A small contrastive audio-text model, trained from scratch.
Training: adamw at rate 0.0014, 10600 steps, batches of 256.
Data: 39062 training examples, 69.5 epochs.
Rows from expert 8 of block 3 of the audio encoder, named by matrix and row number. Rows with one number belong to one neuron. Each number is 128 + 32 x the weight over its row's rms, rounded and kept within 0 to 255. All counts start at 0. After the name is the row's rms in percent of the matrix's.
# up: expert up (encoder.blocks.3.mlp.up, 16x160x160), inputs 0-79
# down: expert down (encoder.blocks.3.mlp.down, 16x160x160, transposed), outputs 0-79
up.49 094 [101 119 115 121 175 139 143  97 136 154 142 124  86  85 140 118 108 166 103 150 119 104  99 173 104 187 123 141 124 129  80 164  94 201 189 172 100 117 104 108 128  71  79  89 125 151 160 142 109 118 102 102  91 119 108 127 190 161 170  96  52 175 124  57 132  75  90 151 168 150 134 133  96 180 102 121 138 119 132 134]
up.50 104 [141 170 118 121 181 144  89 130 104 124 143 116 109  68 137 115 128 161 157 113 135 120  97 145  95 122 151 128 114 162 157 159 157 150 112  99 125 125  85 136 133 127 203 130 172 156 145 122  91 113  78 159 157 167 133 123 124 166 146 140 119 122 155 134 149 129 106  73 131 115 170  97  94 102 174 129 120 193 116 167]
up.51 082 [138 113 147 194 134 141 152 181 155 187  96 102 110  79  68 144 149 149 141  90 196  98 136 142 163 102  82  85 146 157 144 106  50 140 131 163 128 190 201 115 131 104 148 118 127 115 128 133  94 134 137 169  87 129 128 145 176 103 150  89 122 131  93 116 108 148 159 133 174 175  59 175 115 149  87  86  92 123 128 165]
up.52 100 [139 157 138 165 192 209 104 150 155 137  84  86  91 119 110 101 140 124 153 153 203 103 128 142 137 105  91 112 123 162 156 123 102 124  85 192  86 166 130 122 135 140 126 155 155 159 114 103  89 157  98 170 136 132 157 174 112 112 162 131  99 159 116 173 162  93  86  74 151 167  71 156 132 142 143  95 133 146  87 180]
up.53 095 [156  87 116 113 134  88 129  96 107 142 119 120  90 118 135 144 133  82  70 132 170 137 154 138 179 126 124  99 144  82 101 140 188  91 108 169 107 106 162 157 145 156 158  73 104 143 146 169 151 126 218  99  87 148 157 103 156 106 146 128  66 136 154 120 160 107 161 117 146  87 129 144  71 141 105  70  98  92 126 119]
up.54 131 [201 136 156 151 181 151 106 170 158 154 105  91  68  58  94 115 123 142 143  73 182 103  91 134 154  84 149  96 121 190 114 141 108 196  79 152 134 148 153  91 116 110 154 122 182 132 117  91  63 114 154 152 171 146 115 137 145 140 168  99  88 160 100 101 100  79 112 149 163 118 106 135 107 155 131  57  80 147 103 135]
up.55 114 [163 158 137 193 168 159  81 171 165 141  91  98 148 139 108 105 132 110 129 131 130 174 122 138 172 101 154  67 120 123 104  89 104 150 155 148 141 155 194  63  81 139  83 112 132 116  91  71 104  81 167 117 156  80  83 180 166 129 125 116 134 149 120 137 108 122 114 151 138 166 160 148 122 103 186 137 124 122 128 139]
up.56 113 [125 148 119 145 135 109 130 141 148 123 149 164 159 151  92 155 137 115 112 136 164 113 134 136 157 152  59 131  84 122 158 104 152 153  84 118 122 182 146 142 147 100 105 165 132 141 116 170  26 104 151 126  75 108 135 105 147 114 113 118 120 193 221 129 143 169 132 144 134  91 150 138 142 177  59 147 122 122 157 125]
up.57 109 [133 124 198 121 115 114  92 145 138 132 111 126  71 116 116  73 135 165 100  77 139 125 108 143 118 109 125 132 187 179 142 106 151 176 109  99 160 127 181 102  74  82 134 124 153  84  80  74 122  95  95 123 149 123  91 191 160 160 185 112 143 117 149  94  94 177 128 156 116 178 165 138 119  85 157  96 136 104 143 131]
up.58 096 [125 114 182 174 121 101 188 158 206 143 112 141 136 127 100 158  97 128 209 106 185 168 120 113 120  83 178 121 145 138 134 145 157 122 102 128 128 151 222 108  95 108 108 177 184 121  73 109 109  78 126 146  68 153 123 134 136 104 115 150 174  89 106  73  95 136 144 109 119 116 128  95 149 100 111 150 147 116  83 156]
up.59 085 [141 129  99 100 129 105 133 127 152 165  99 103 136 120 151 129 131  54  82  91 119 103  93 125  88  87 117  63 173 109 153 118  79 157 161 150 158 135 170 149  72 125 185  76 139 122 110 143 151 138 105 120  76 105  89  99 157 130 165  94  92 165 138 167 109 108 211 174 139 128 104 195 108 120 146 112  96 104 110 149]
up.60 110 [125 108 191 122 105 109 110 172 130 152 129 116  72 127 105  71 112 136 118  82 136 129  91 145 130 102 105  99 193 176 107 107 142 151  85  97 164 130 185 101  72  62 137 115 134  85  76  77 125 111  95 131 152 124  92 224 173 166 144 114 135 113  84 113 108 188 137 186 116 177 121 116 127 107 139  80 124 113 129 115]
up.61 096 [140  92 155 125 146 176 144 166 145 153 145 133 116 101  92 125 148  95  63 118 170  84 125 142 156 150  81 114  91 124  95 137 149 165  62 159 125 147 183 113 129  74 152 112 132  90 108 147  71 107 150 136  88 155 126 115 175 125 126 160 100 203 176 104 141 164 106 168 160 146 129 144 108 161  90 110  55 130 145  98]
up.62 075 [107 117 136 112 102 122 187 111 126 175 129 145 148 118 108 129  98 171 100 136 131 136 131 154 103 186  99 157 128 101 115 170 125 219 176 150 110 161 117 128 133  83  84 143 118 178 129 157 127 140 144 147  36 107  68 132 172 145 125 103 158 116  97  56 111  98 111 113 130 148 162 118 150 161  53 171 148  82 105 179]
up.63 087 [ 99 147 110 143 166 133 113 147 109 138 112 100  71  69 124 123 118 180 152 103 132 140 114 140 116 124 159 148 111 148 163 171 159 128 126 125 155 137  91 147 121  65 129 124 145 164 173 145  64 144  86 139 110 136  56  99 141 122 170 128 108 198 189  70 133  94 124 140  90 108 120 110  81  95 115 102 125 170 131 162]
up.64 112 [144 134 108 106 125 106 165  68  79 195 103 126 126 123 152 130 157 123 116 103 159 117 126 152 129 145 153 116 148  98  90 133 197 104 166 180 168 132 141 138 140 127 168 104 118 183 162 181 158 167 173 116  86 173 144  99 120  90 153 125 115 181 164  72 167 121 164 118 164  50 151 150  71 136 111  64  95 117 135 118]
up.65 099 [127 183 114 176 122 186 110 165 135 170 131 117  93 105 118 151 166 127 101 105 175 146 162 164 128 156 110 124  90 139 147 131 166 161 144 174 107 160 127 118 119 122 151 141 106  84 113 130  64 125 128 186  74  98 165 121  95 139 125 146  79 201 164 133 153 115 140 158 101 150  98 168  92 106 106 136 100 145  96 168]
up.66 086 [ 82 171  79 144 187 113  89 110 175 118 107 136 130 128 131 142 139 103 170  80 161 132 153 126 120 107 139  96 112 102 108 159 172 141 130 157 129 134 109  79 125 157 164 124 149 222 157 124 109  84 179 126 155 165 130 123 163 175 160 126 128  82 182 113 168 100 161 126 122 112 152  92  65 143 151 119 119 171 165 141]
up.67 080 [127 140 126 123 166 121 179 110 119 196 123 131 134 106 128 120 129 170  72 111 123 145 175 169 115 171 131 125 126 138 114 162 167 235 125 167 125 153 132 113 114  64 137 162 133 170 170 146 102 119 126 142  47 126  35 120 147 119 141 144 126  99 104  54 156 132 147 131  88 164 124 106 122 160 107 135 119 150  80 160]
up.68 112 [126  66 121 118 159 154 171 104 156 179 123 140 117  73 149 120 125 122 104 154 127  62 151 157 143 178 116 111 146 112  69 119  98 171 151 165 141 116 185 116 125  65  83  94 152 129 132 177 125  90 139 102 110 129  78 112 169 115 144 150 105 158 155  38 129 130 103 180 158 129 113 138  86 165 107 123 108 117 136  85]
down.49 102 [ 90  83 140  13 112 128 137  93 111 120 187 146 154 142 161 134 161 121 104 114 111  97 185  59  63 184 105 126 131  70  89 155 144 109 113 116 180  73  99 129 101 167 146 128  83 176 146 142 184 151 143 180 163 141 150  75 142 177 110 177 135 106 137 131 134 113  99 140 150 139 167 142 147 158 165  89 119 121 150  98]
down.50 114 [ 84 164 127 108 162 145  91  59 145 158 123  89 174 115 135  79 149 159 115 159 137  92 117 153 108 131  96 193 216 176 125  97 179 147 161 127  82  96 120  67 113 116 137 131 182 133 158 124 113  46 122  89 150  84  92 166 132 126 117 149 128  91 135 170 131 204  80 189 138 188 144 108 104 104 144 127 155 153 121 159]
down.51 081 [130 112 215 162 114 194 149 150  95 148 150 145  74  98  71 100  74 155 166 191 154 149 105  88 146 155 111 180 115 117 115  98 100 198 132 165 157 201 107 134 153 143 128 135 172  91 115 111 112 101 134 137 153 106 126 163 144 113 166 102  86 129  72  94  78 102 126  98 119 108  91 142 162 183 146 182 117  95 148 187]
down.52 089 [124  96 172 115  50  85 149 137  77 127 124 118 156 115 193  90 134 126 154 155 120 126  86 117 151 144 143 191 131 140 140 135 131 146 105  65 145 109 131 124 128  96 155 175 150 114  59 110 157 100 117  97 174 164 133 188  77 140 175  84 164  78 108  72  82 144 163 115  90 157 145 117 162  79 119 152 152  85 117  96]
down.53 098 [109 112 162 137 124 144 177 127 100 155 126 174  39 151 177 185 127 166 103 134 182 139 176 114 140 176 103 101 110  84  98 127 113 169 144 182 110 204 157 133 156 108 155  76 127 128 156 185 133 161 169 132 111 143 153 118  57 103 152 120 107 170  96 120 143 100 166 160  96  93  85 114  88 154 124 108  67 145  92 155]
down.54 098 [161 120 165 154 100 113 195 102 186  78 176 116 145  81 161  91  68 133 170 100  78 134 101 121 107 132 185 125  99 120 154 129 120 133 133 146 173 103 123 130 152 134 120 128 171 205 152 106 132 121 147 104 149 184 124  99 153 132 156  91 110 123 150  97 141  72 149  49 160 125  97 104 120 122 130 149 104  82 165  64]
down.55 098 [103 107 139 138 181 145  73 140 180  62 113  90 191 104 125  94 103  90 142 141  70 148  76 188 127 130 196 109 147 129 116 114 113 130 131 131  94 109 190  71 153 131 140 169  91 125 129  57 127  69 108 112 183 155  88 123 154  85 124 142 163 147  95 147 180 128  86 142 160 150 175 140 152 151 199 135 108 111  93  70]
down.56 119 [124 133  70 110 100  56 122 134 164 138 132 149 148 143 126 177 150 140 104 136 108 128 182 141 141  98 112 115 116  78 140 119 169 112 104 145 152 123 129 131 116 111  84 146 115 133 162 210  50 165 150 135  72 105 121  79 154 106  99 151 180 106 207 108  96 138 153 167  94 141 126  96  93  85 140  96 167  73 183 113]
down.57 107 [162 138 127  84 103 177 111 143 106 163 109 152  97  54 104 114 163 121  63  95 165 106  90 107 151 137 177 104 111 166 177 139 151 157 124 110 162 164 205 171  73 109 131  83 152  86 104 112 132 158  96 175 109 142 101 153 152 143 203 102 132 142 139  95 131 209 111 155  99 161 124 168  87 109  84 102 102 141 116  90]
down.58 098 [113 167 163 156 117  75 174 119  96 144 137 182 151 195 130 139  93 103 124 123 133 154 107  81 154  86 120 151 104 167 147 134 197 109 145  98 124  50 112 172  73 153 130 111 208 126 101 125 146 139 176  99 100 170 138  95  87 186  96 154 130 118 151 116 109  96 146 134 126  91 167  91 161  85 108 133 208 143 207 142]
down.59 093 [126 104 155 170 192 174 143 136 107 152  76 123  92  85 112 152 166 109 147 170 166 103  96 141 134 154 156 114 169 159  72  72 151 141 139 148  96 194 168 135 159 112 144 106 133 117 127  68 153 153  98  66 184 123 130 204  95  84 151 110 102 160  82 136 121 165 107 115 180 104  77 164 118 174 114 132 108 187 105 165]
down.60 117 [128 163 144  97 135 177 126 132 113 166 118 137  84  61 127 118 176 105  47 106 161 106 104 133 179 143 179  93 119 159 156 113 147 164 120 125 139 164 205 161  70 117 143  92 142  79 116 112 152 161 104 151 125 131 120 169 148 136 185  90 105 153 145  79 170 208  97 127  96 179 129 157  86 127 117  98  74 147  93  84]
down.61 093 [128 130  81 126 113  99 122 148 147 146 119 186 121 135 102 179 172 130  97 159 104 149 145 113 146 164  94 106  65 101 141 105 163 130 114 130 158 103 131 146 120 116 106 131 131 105 156 215  85 205 141 148  88 107 141  98 162 113  89 153 172 148 158 113 129 134 124 182  83 153 133  88  87  70 135 100 151 115 161 106]
down.62 088 [105  98  97  94 109  58 142 121 119  98 188 153 154 200 180 139 126 122 144 100  62 110 165  88 102 119  68 109 141  71 107 114 139  94 115  99 115  93  68 171  88 120 136 146 105 175 157 167 161 167 129 171 113 106 114  63 142 124  87 151 152  69 152 165 114 112 147 157 154 133 153 101 161  80 135  99 162 128 178  90]
down.63 089 [ 90  77 110  73 151 118 103  65 154 118 182 141 203 113 146  88 130 145 123 148 127  93 140  46  69 178 105 128 203 105  95 111 126 109 207 156  97  73 104 152 148 182 114 139 141 156 125 185 130 113 136 157 151 130 141 134 176 122 108 135 142 122 105 153 173 135  75 155 143 144 167  86  92 108 143 100 109 126 116 112]
down.64 119 [ 96 103 163  93 116 151 149  82  96 151 139 160  80 116 169 167 121 138 100 119 141 140 180 113  87 178 117 108 140  95  94 158 112 176 137 163 137 184 137 164 112  87 163  33 124 150 159 154 180 170 136 148 121 117 108 133  47 154 150 131  91 119 120 143 129  99 170 147  92 125  93 141  90 142 118  69  49 158  87 134]
down.65 085 [104 139 131 140 115 109 106 104 105 121  97 142 219 156 144 108 114 148 108 113 125 114 112 149 131 134  89 108 146  62  61  82 146 160 171 147  83  98 106 137 119 124 157 126 156 141 108 136  49  68 136 109 124 101 118  96 141  69 100 154 151 104 159 127  93 163 142 172 120 137 162 112 118 115 212 116 182 123 158  75]
down.66 096 [104 108 164 125 178 141  48 135 152 135  94  72 165  89  92  84 141 118 100 158 123 131 135 138 149 134 165 116 204 157  82 129 143 146 180 157  97 111 181  75  89  84 161 104 143  55 148 105 122  91  87 131 135 118  84 164 147 113 112 116 127 156  76 182 186 145  91 165 122 165 137 146  98 129 177  87 108 166  72 121]
down.67 082 [101 131 114 103 152 171  87 114  98  86 176 142 157 168 131 129  93 148 171 153  98 100 119  87  99 120  87 120 146 131  71  83 134  92 152  71  93  75  53 158 113 147 133 136 116 157 126 127 161 166 101 131 155 106 116 138 159 186  87 138 171  77  76 176 120 109  91 148 167 159 133 133 135 130 172 119 149 162 116  78]
down.68 119 [133 116  99  74  84 115 116 105 100 122 146 213 143 139 113 160 151  93  56 131 109 117 157  79 105 211 127 105  43  73 105 160 171 119 138  82 175 120 127 182  86 143 111 110  94 105 153 195 189 187 170 173 131 112 138  85 134 185 119 144 136 125 135 114 145  80 106 131 111 119 144 142 119 120 136  90  87 115 120 111]