From a checkpoint of a small contrastive audio-text model.
Model: encoder arch transformer, encoder layers 8, text encoder activation gelu, text encoder num experts 32.
Training: adamw at rate 0.0014, 10600 steps.
Rows from expert 28 of block 5 of the text encoder, named by matrix and row number. Rows with one number belong to one neuron. Each number is 128 + 24 x the weight over its row's rms, rounded and kept within 0 to 255. All counts start at 0. Numbers have three digits each.
# up: expert up (text_encoder.blocks.5.mlp.up, 32x128x256), inputs 172-255
# down: expert down (text_encoder.blocks.5.mlp.down, 32x256x128, transposed), outputs 172-255
up.74:088124132106169146128084160117164162109127152153137100111089103113131137157107155095113152125130088136133119174090113095121138166181139104145100143103114138099171125142088101177105164158152166114153114128115132126155188099153144128112163113111141137121
down.74:097114137162129087130137109121132132120122151167101139158124157170116121133088090114181107100082145126118118124144129093102121105130166095079149170124135109095087165166117162091136140137154127133097137137094103125143122095113133166149166144170138124149
up.75:115129117135144146106127113114119112130099158172129137149139125096149114100088163079120177112127083141139100127146149104137127164154116131125134105150164090102118140131123116169112154122196056125139159141144127173121137123124127134063150151130119094120
down.75:138119110097122100146143117115132116133151059116117095128145118138092121120162127153119127126144140113127121103150088133136139119098117135144152093192126105132114127125138121073135080121101120154136105101195138146101098113086095123127114141126145136122
up.76:105105173109168113093084152131149153090119113162141118130095110135137152136102145085137162135122092115119106150131146160083133131148160126161154089142111135112141114148137121136100124131101121120126130130117109141153159108148154144063155112140147146119
down.76:115111148120121112093121141170148114100097148106120161155125115098097168138120100155154104158122151132133089140109108205122150144129154126107151154095113100107110162117135150146148121117144105088165126111110121114167069136120166138139107113139141122115
up.77:130136133131148085158137134094110133140132129111071120143128104116100151176140117147161135106055138147169125133090087135116173138144144109103130163116108132101108134135131156110134136129161139126152118154099087095132134130161142183140149131158133134176
down.77:137164119173129094169151101105100126153139148162132170110097142137110155140125109136124124107105165124144140143105150086170125150122095064092078164105112122090109131141138133123140171153155138115124113132101152121123126133118150150150110111132108084123
up.78:119106145123144124110094146105138127126127159175141124142103114169121175112114132099131145110097096095146098125108152107104131126135175115119135117148105151113163109152153132144115133144102146129132163127050135133160177105171128124091169108111138136135
down.78:110084153088150116124106167124160169131093140172119102113106093132121121130154163094099136155097074116145086155114129113145130132113168161139131135138095136092156124138123096120105121149154086120160115099107150145143148099130133134104141115126181137152
up.79:109123127134144123106132122152123119129097165174140135080141116082117106128081139097092100112110110148115085141139133085136114163155140090088119135122143078067173153117083099138142134138148080091178146135105129155137107125126129116127138109119132121151
down.79:177130112106073172122186127119120103150184113133128128131181115124116148128151108133167127111115164134145147125173135177168127154116098114144138149138134134131123139118140125054133114109133105158159118124168144108110074139111101080147121145132115097142
up.80:099160105165180163137111099147131120107129186152160129156152134134135115117113114134096130062126122129150110100105138070139121142192132122098084129092153111106167117102135130145141127147111120074150159142119086127132141142152124110142120114126105100137
down.80:131112070102128118168130112097114085132122119118157075117175140112113126096158131127091131134149150122159124112124096137134112106121099170149127123160146150137148133091133131130129088135106100159130095146170100152121124123116099098151095098100141120104
up.81:094129164141112117099132115110125109144062153123149145090129153131139097137152175098093122143109104080087128133153136147146144165168149120162160106143104144134139149153118120093106111109117112148127136107148158162135110103113124118104124145187151105080
down.81:145090138175095137121144125124146144134130164134132135116120143134120089113121074182140082118091128140107133186147139136166098171144110095104125128085090099123119124110115159110141152125151132151158138075097186104101111153113142144159143171124098099138
up.82:133120118143106127131117122140107103155133118107079097132128117127128133138124100175161111089129161159133137119097092129052137087125133144102163144107123130152099134113123153144161141145126127116125123149095123127121129146125160162175131113155137163159
down.82:132148115177139117134147106125116089159142138112100147108125153110111130144136123155141118104093180173143142109084117134154118133148068099088133149108132110093087181137147140120160156154166150102116106159131118124138156140116168158167126112160133117119
up.83:152117149152107164143110157154112140145138099126098112090111064126104114186120150130098101145134132122111112181120101139162171170115125142103109147105104112112141161117085086144129122146154110150176115101135157111111107148124142159130124134091146143158
down.83:153139135183056165104128129135148139141172108133111172097145126119115103132141142108127116106091169122125115127132134128165141178145120105097129112124144138122110154148138111070124166111161148148124135142133145095123099164143094118178122140142103075108
up.84:115125121128100083129141131104119144173081157152128163134126117087129113106110160099085105116104108135114112128152138106140123191113120121092133076170125109088118131126085139121119155108170095116146153156132167193100119118103106134102114154124135101120
down.84:149125136119086098160150121113134139121108087133109133137132112114109126099170115161139110126124117095111119134157116142143136127076117141137158101134104125145104145137121149099139096136119101140124130093162131155102098117083086133114101168158165132125
up.85:135162131118173154119134123160119139095130176124145146136146118093145143127057137111125141104141102141131135125138152105159121148175117110119098147111179101110131128112113111146142134120143102105166153153145086104121135144161125124106139143108105104157
down.85:153123115056103086162162130117121113134151082111131091126147124130127117097169133111141154156132146111140147098130119124107123091125123164161155120191130144154152109135142097077124086126148103151119134132173099131118087110154104072141153122114134129142
up.86:131146123106131137133140131169111132127111170111145116111145102065137144130071132120119110127135107151136128130137150113144138169148124115102108133108153092095121123108069124166137146129143114092194126149137112127113125136154137131105119133092132112167
down.86:183135129078077100165156127107118133136156103106123120131138120138101113087176152112143157143084126103124127119144138152129130105128132164156152094153112153158150133143127095071110082118161078167123149114146106166091107122142096076124142127131134131130
up.87:129128151134138131119140149159126149133120167139122155112116091081148134137068157116127109120142097163100123141134152099136134147159130100098118124124154089117138113128081129136142143106154101094151152148135112110122137129146134143105155156108122140157
down.87:189135136072082098168175148108135139144163091078117111128149111146109126113164147116152136156114148096133164112145127125123128091118125164146126100168102165175169122139115099081110090111154097159108144112154109139087101108151098093133145121112146139139
up.88:142134144113141157168114117170124109157125093090157089148151102161115131155111158140122144132121144114112115144105110129129165146150163111145117143112142155131119144116107133165113104155096157110164095080142114142116067143144181102120100122108164140141
down.88:163147142140102141146145152103119156149132105089109156127114107109087100166169145134118154106119135109129089139104118163158100142119155131114136078106084139095083147127138153136139119170100106139159108122102156129089111152124145128137099147142135121107
up.89:137136127129136111143134141124101136142147116096057112122130102112096154190136108150160115097095148152146136147095079155106185130121125135097121168106108146122095162135120169104146117130136131137140120137130111106128123141146131192159141158150144169165
down.89:137161127191125105134162096108112113173136141160122176109110143131120121118141105141121117099092158128154133113115141101195109166140098079078094154102110107071108147149135135116152166165154141111134096129102152125128137126101146129162103129150120080108
up.90:100088174133160113050088138137156124103125159163108143126145105163102168156107121141137131152125098116100114150110108160097138109105153118117155129147155093124105164172143113135127107126146136109123123116124135145156169106089151160103154143145149165130
down.90:146086117134127141085102166154153164139155106125116186126152123110132133082135092137157102124117129139105120107125145136135151119066079155085146122119143116110152085171130111130157143157117188129059149117134126118133155153115116145185114161130122162136
up.91:105126149110170118090079140123168161091115149159133137131106100110137146151132161085131158126109083089123079155108125128120131158143164098145144112134110126106162142154140099125069138122129121104111146120099097119157146093154147115095181116156143119104
down.91:137122159144150141152078123139087149105111159126136131129097077143128172191100157122118108115119133125098104132107112123140160155133163111124103155113119154095134144108115109115102151140114135086169118152097119136135125137117165157110140109138158103142
up.92:089119129093154116106138136140174118111125175135135101118155130125141154141105097134139117076116135149111141117116127139084119098169146125143155164102130122105116180122135152104147094172119119116120108126127093129163105131132129117170118148168154151110
down.92:144116100163155170134129133161124129133140137093158118114173149114132103112135128158104165112168127143099149118140110101130076074148114126154121115141131155137141119089107135132145095167101093150111090114134106124097143175114163132152120123140122125101
up.93:100066154081145119101095177122174150111098133142112113131076119118143151121104170101126138150106102122125092156111151113104127150131164107143126099147124123103150103144100108153115135123114129114134131121101131158152158085132166131087169098118165143126
down.93:159093135091151085115105163116148151152100148148144083148092126143148152153130138108127140147087125114143123152107142120106130113117150166190131149125121151097161117109111121110136112102142103128146115124131124145114144120110109133075121125135163120154
up.94:131150136119114068138146128127116108137113121082083137129129123103095136150164142133146111129060139131151124124096119163145201158143137139092145139104117129128118162154157140130137131122163176116150134145115110122130110120164122165132119148150145131158
down.94:177165119155114101136177109118104118133132162118155191149106141128140142124131074133129107106107143101137107124149151123177098160159115079112117142089109127101118122131119149126129168164161150100119123131086141132099076155114147121123110157149090089104
up.95:121130111099141145134115131169137106109123114100113075112148114100136115171118124156156114091154136160122131149140075110095144114116139134116117146106141131104104146118065186151129096165102120132131077129153124157129118142108145154128119173128200179149
down.95:119127133186101153125132125128145123148159110115079142146135151140086086130142128147082141089110125136153100127125112132144101135144141125099124086132107130106090186132117171125154130172140125156130115113118155148099139190111128153157131157128133109129
up.96:117125130113130090118147114116127141144106176165141129112143112093129140113071147087101125115113091137124110136146144106143131179134120101090117126136151075065148139122077123128137138109159101106187145146134127159121129120123119138091138157109129111152
down.96:173122140085074096180186130117126133139122082120115096126153102129110122106167129125155133136094130107130119122169135146128134107107127141147151105165126148146129143137129111062133077123148092149143146099158115153101065096127092107113135148134148129149
up.97:148137134153117121142133148116108141157141119103053117112117081118089145184126117159141105120113149150132127156088086135136177149095136123085114147116103136134104168130110148124142143141158142144151118130123144115118122129120138171144138136117143171168
down.97:144159123161099123124136094117132129149152137135136174113140109116123124131133110131125128106079157124154130132111132117194129184153104092077103153104129111074104132147140120117138202155160178100138130123118155102110112120116122129151126121154103073116
up.98:088123124093160090116133123150161122120106172095136072091171123105139164123102112145159112102122141141132136135135100128059129086170140139140157172101143125104117160129117160129132098175108125115127106129128084143157109122127147122155117139166168150131
down.98:138127131179143149136146125120104132168129137116119144117159135110098115128152125151113153094137109145123139130122130092146080112146133140117134119111122137120097157116127144135143107174140089151145099112123108114109162180122165147172104150147124121149
up.99:106116154101149098110091158108160186089099139163130107145095095119141155130127134092140152165107097107136089170110153119121150167115162118139121112135122111102139123154152114141086132116140154108151113135090127127161153072152112124092162129129155143119
down.99:159147160094127097152159141137062116099119159128176133077072102094163152119110112089102121138134173165110101108103153124150099154127113129137115155110102137121135137102082130122146168105124092105184113182117107159134089117120149112109118131100131093122
up.100:140128163094107126142148155125111165187120129150110121111114085104114143130081165083158108156137108139112132156148150129128121157112128126116121125150117099108133137129059123109133126104148092154165135115131134135111117128129124163085153176107157140186
down.100:150116163101061134168148154143132159157157092118086103104153077150104103116123153117167125144110135114118140146166131124123147117115142143127117134149102146177129130140101091087113116120164103158108140089159135103107088091143085117159163141129146140146
up.101:121089151128139122120113157106135161128128141143125121145067136111134127139134149104132139123083113115129080150096147128131131185144161096153141093134084150080136128137157123128113150129097114127141131115090107132158149104155169129073138112128144103103
down.101:100144137120150095170111153128111154137070162143110131134121113114121166167134144132126118083102120135078111125124142148128176164107118159069126104125113152111144121140114137119138104116146100130143164137135095153122146113148092187122144143142153123168
up.102:123120136099113083138138133149133120139099150120132122093136129088157160127147131128183076132129113140115124127130151164113133103156123143127160117079116126109130146140098149138123122150143108100115137141117078165139122101141121133151108151144161143146
down.102:117136130160103166109112139112100158140134138113152146130116110111130072133176152120111146105118072128116093141136117109164102134152149157122132101103103169112149142142094116122102126165143081183113105096112092126099130124131138140154143176170127129114
up.103:126138118151156111123139134119138149128102176179145168161133122088142116116101138094061141100109117143133111128139143076158117201142131107105109118155146108047136140110094153122135151108153090070158150162126151161110119141112123137095131149117125090121
down.103:156112101088111108166158111088130129134114113137122116153144148132124126127155092173135127133115125107138153133146110143178117136083115103152111126128110123125102150091148155082157088127101086147153108105173137151097102104087094112120107142132124133116
up.104:118138116113157131132136123159124128113123177140142115108137103083130141144062133109113121101132099154137129131136142090144131165169133104102104145111167080074127143105083125160147117133138093078187123143134096134127129121147122134114143150098135120154
down.104:179114130075081118151177128103123128144139102113125096123168121146111119094171127125142150140101122107126147099155122140118116081114130164158153115173119157153162143137134096070124073124139052184132142107150098165105089114144095102136149135135140130140
up.105:116112154128121131095123180112159141169122118128134145122106101145154125121141140117151142121110106106117105157146160122126114147172160118172151109130091156126136135175134127115085143141127131142139127117104169107138131113132119095124128167134129126099
down.105:158136123125104124110183141127181124137110139135164138101150141118127116093133114095100111156144120107133117148139161130203096157138111120136101128109129100107181095102126114146139127129110128110165132098121147125122098152153115078117108142096116104103
up.106:150121157116112085135143141129122172116110135105137158097136147099148120126134161058096118184110125126091121129146167154162131166134123101140132140149126105112163141114115083086131128095135125117130163141124130104129101126162103103131116116121117101125
down.106:137140152152142099122091141127152131095107122154120110171114108155163070151139147136123134133094152123133145113132120106094134123143204125126152102135143103161163144122119182086113122106139134128160105145126127121130095103130112103124165166134142159134
up.107:086108117157119103098114118133136104146078169162114148119131118112129131114126119147100102089116129133136081124105102107106136154110127135060159086115152076093136138138104150166141165165162109058136165146081148198125134108078131155124118118163136139123
down.107:124093081121134127144128103154127127114116101096128107115175169090125138122171129179104103120166137130126142092150091157122135130113087116124161108144161138132081140121124139126130091124101115127105122131188118170128120129091105129123080131141153125109
up.108:102128123143128094139138131103115119164108130110090087104121118112106111144131134151140113104118150154152113121093090121043165098145141159094152126109118124135101150132128170134162128131142097136124142147089107143139139116136141183158124103154150152156
down.108:103144098180142127157150096137125104164151142112117163106130161108112138128141132156117107106086179164158157081117119121152113137164062102097135144135126133095095157151140116107155151152184130123119114153144120125128154135115140151178115113163137092131
up.109:124132131169150169137121140131119137150148122120125139139113131158105119176162148152110099091102144141122140108092109149117147125120129142130133115119116145129149136132165124076142096113105109145118152107133082107128141152127128168153114092157123139153
down.109:111153062126140071161158100097088116151112154142158111136153168164093148098146097127106134087133168091182133112127108093116108104144120110102106157126130144116111118110135143112118121116128138135121087113119112120158125111118107135140105130133131098102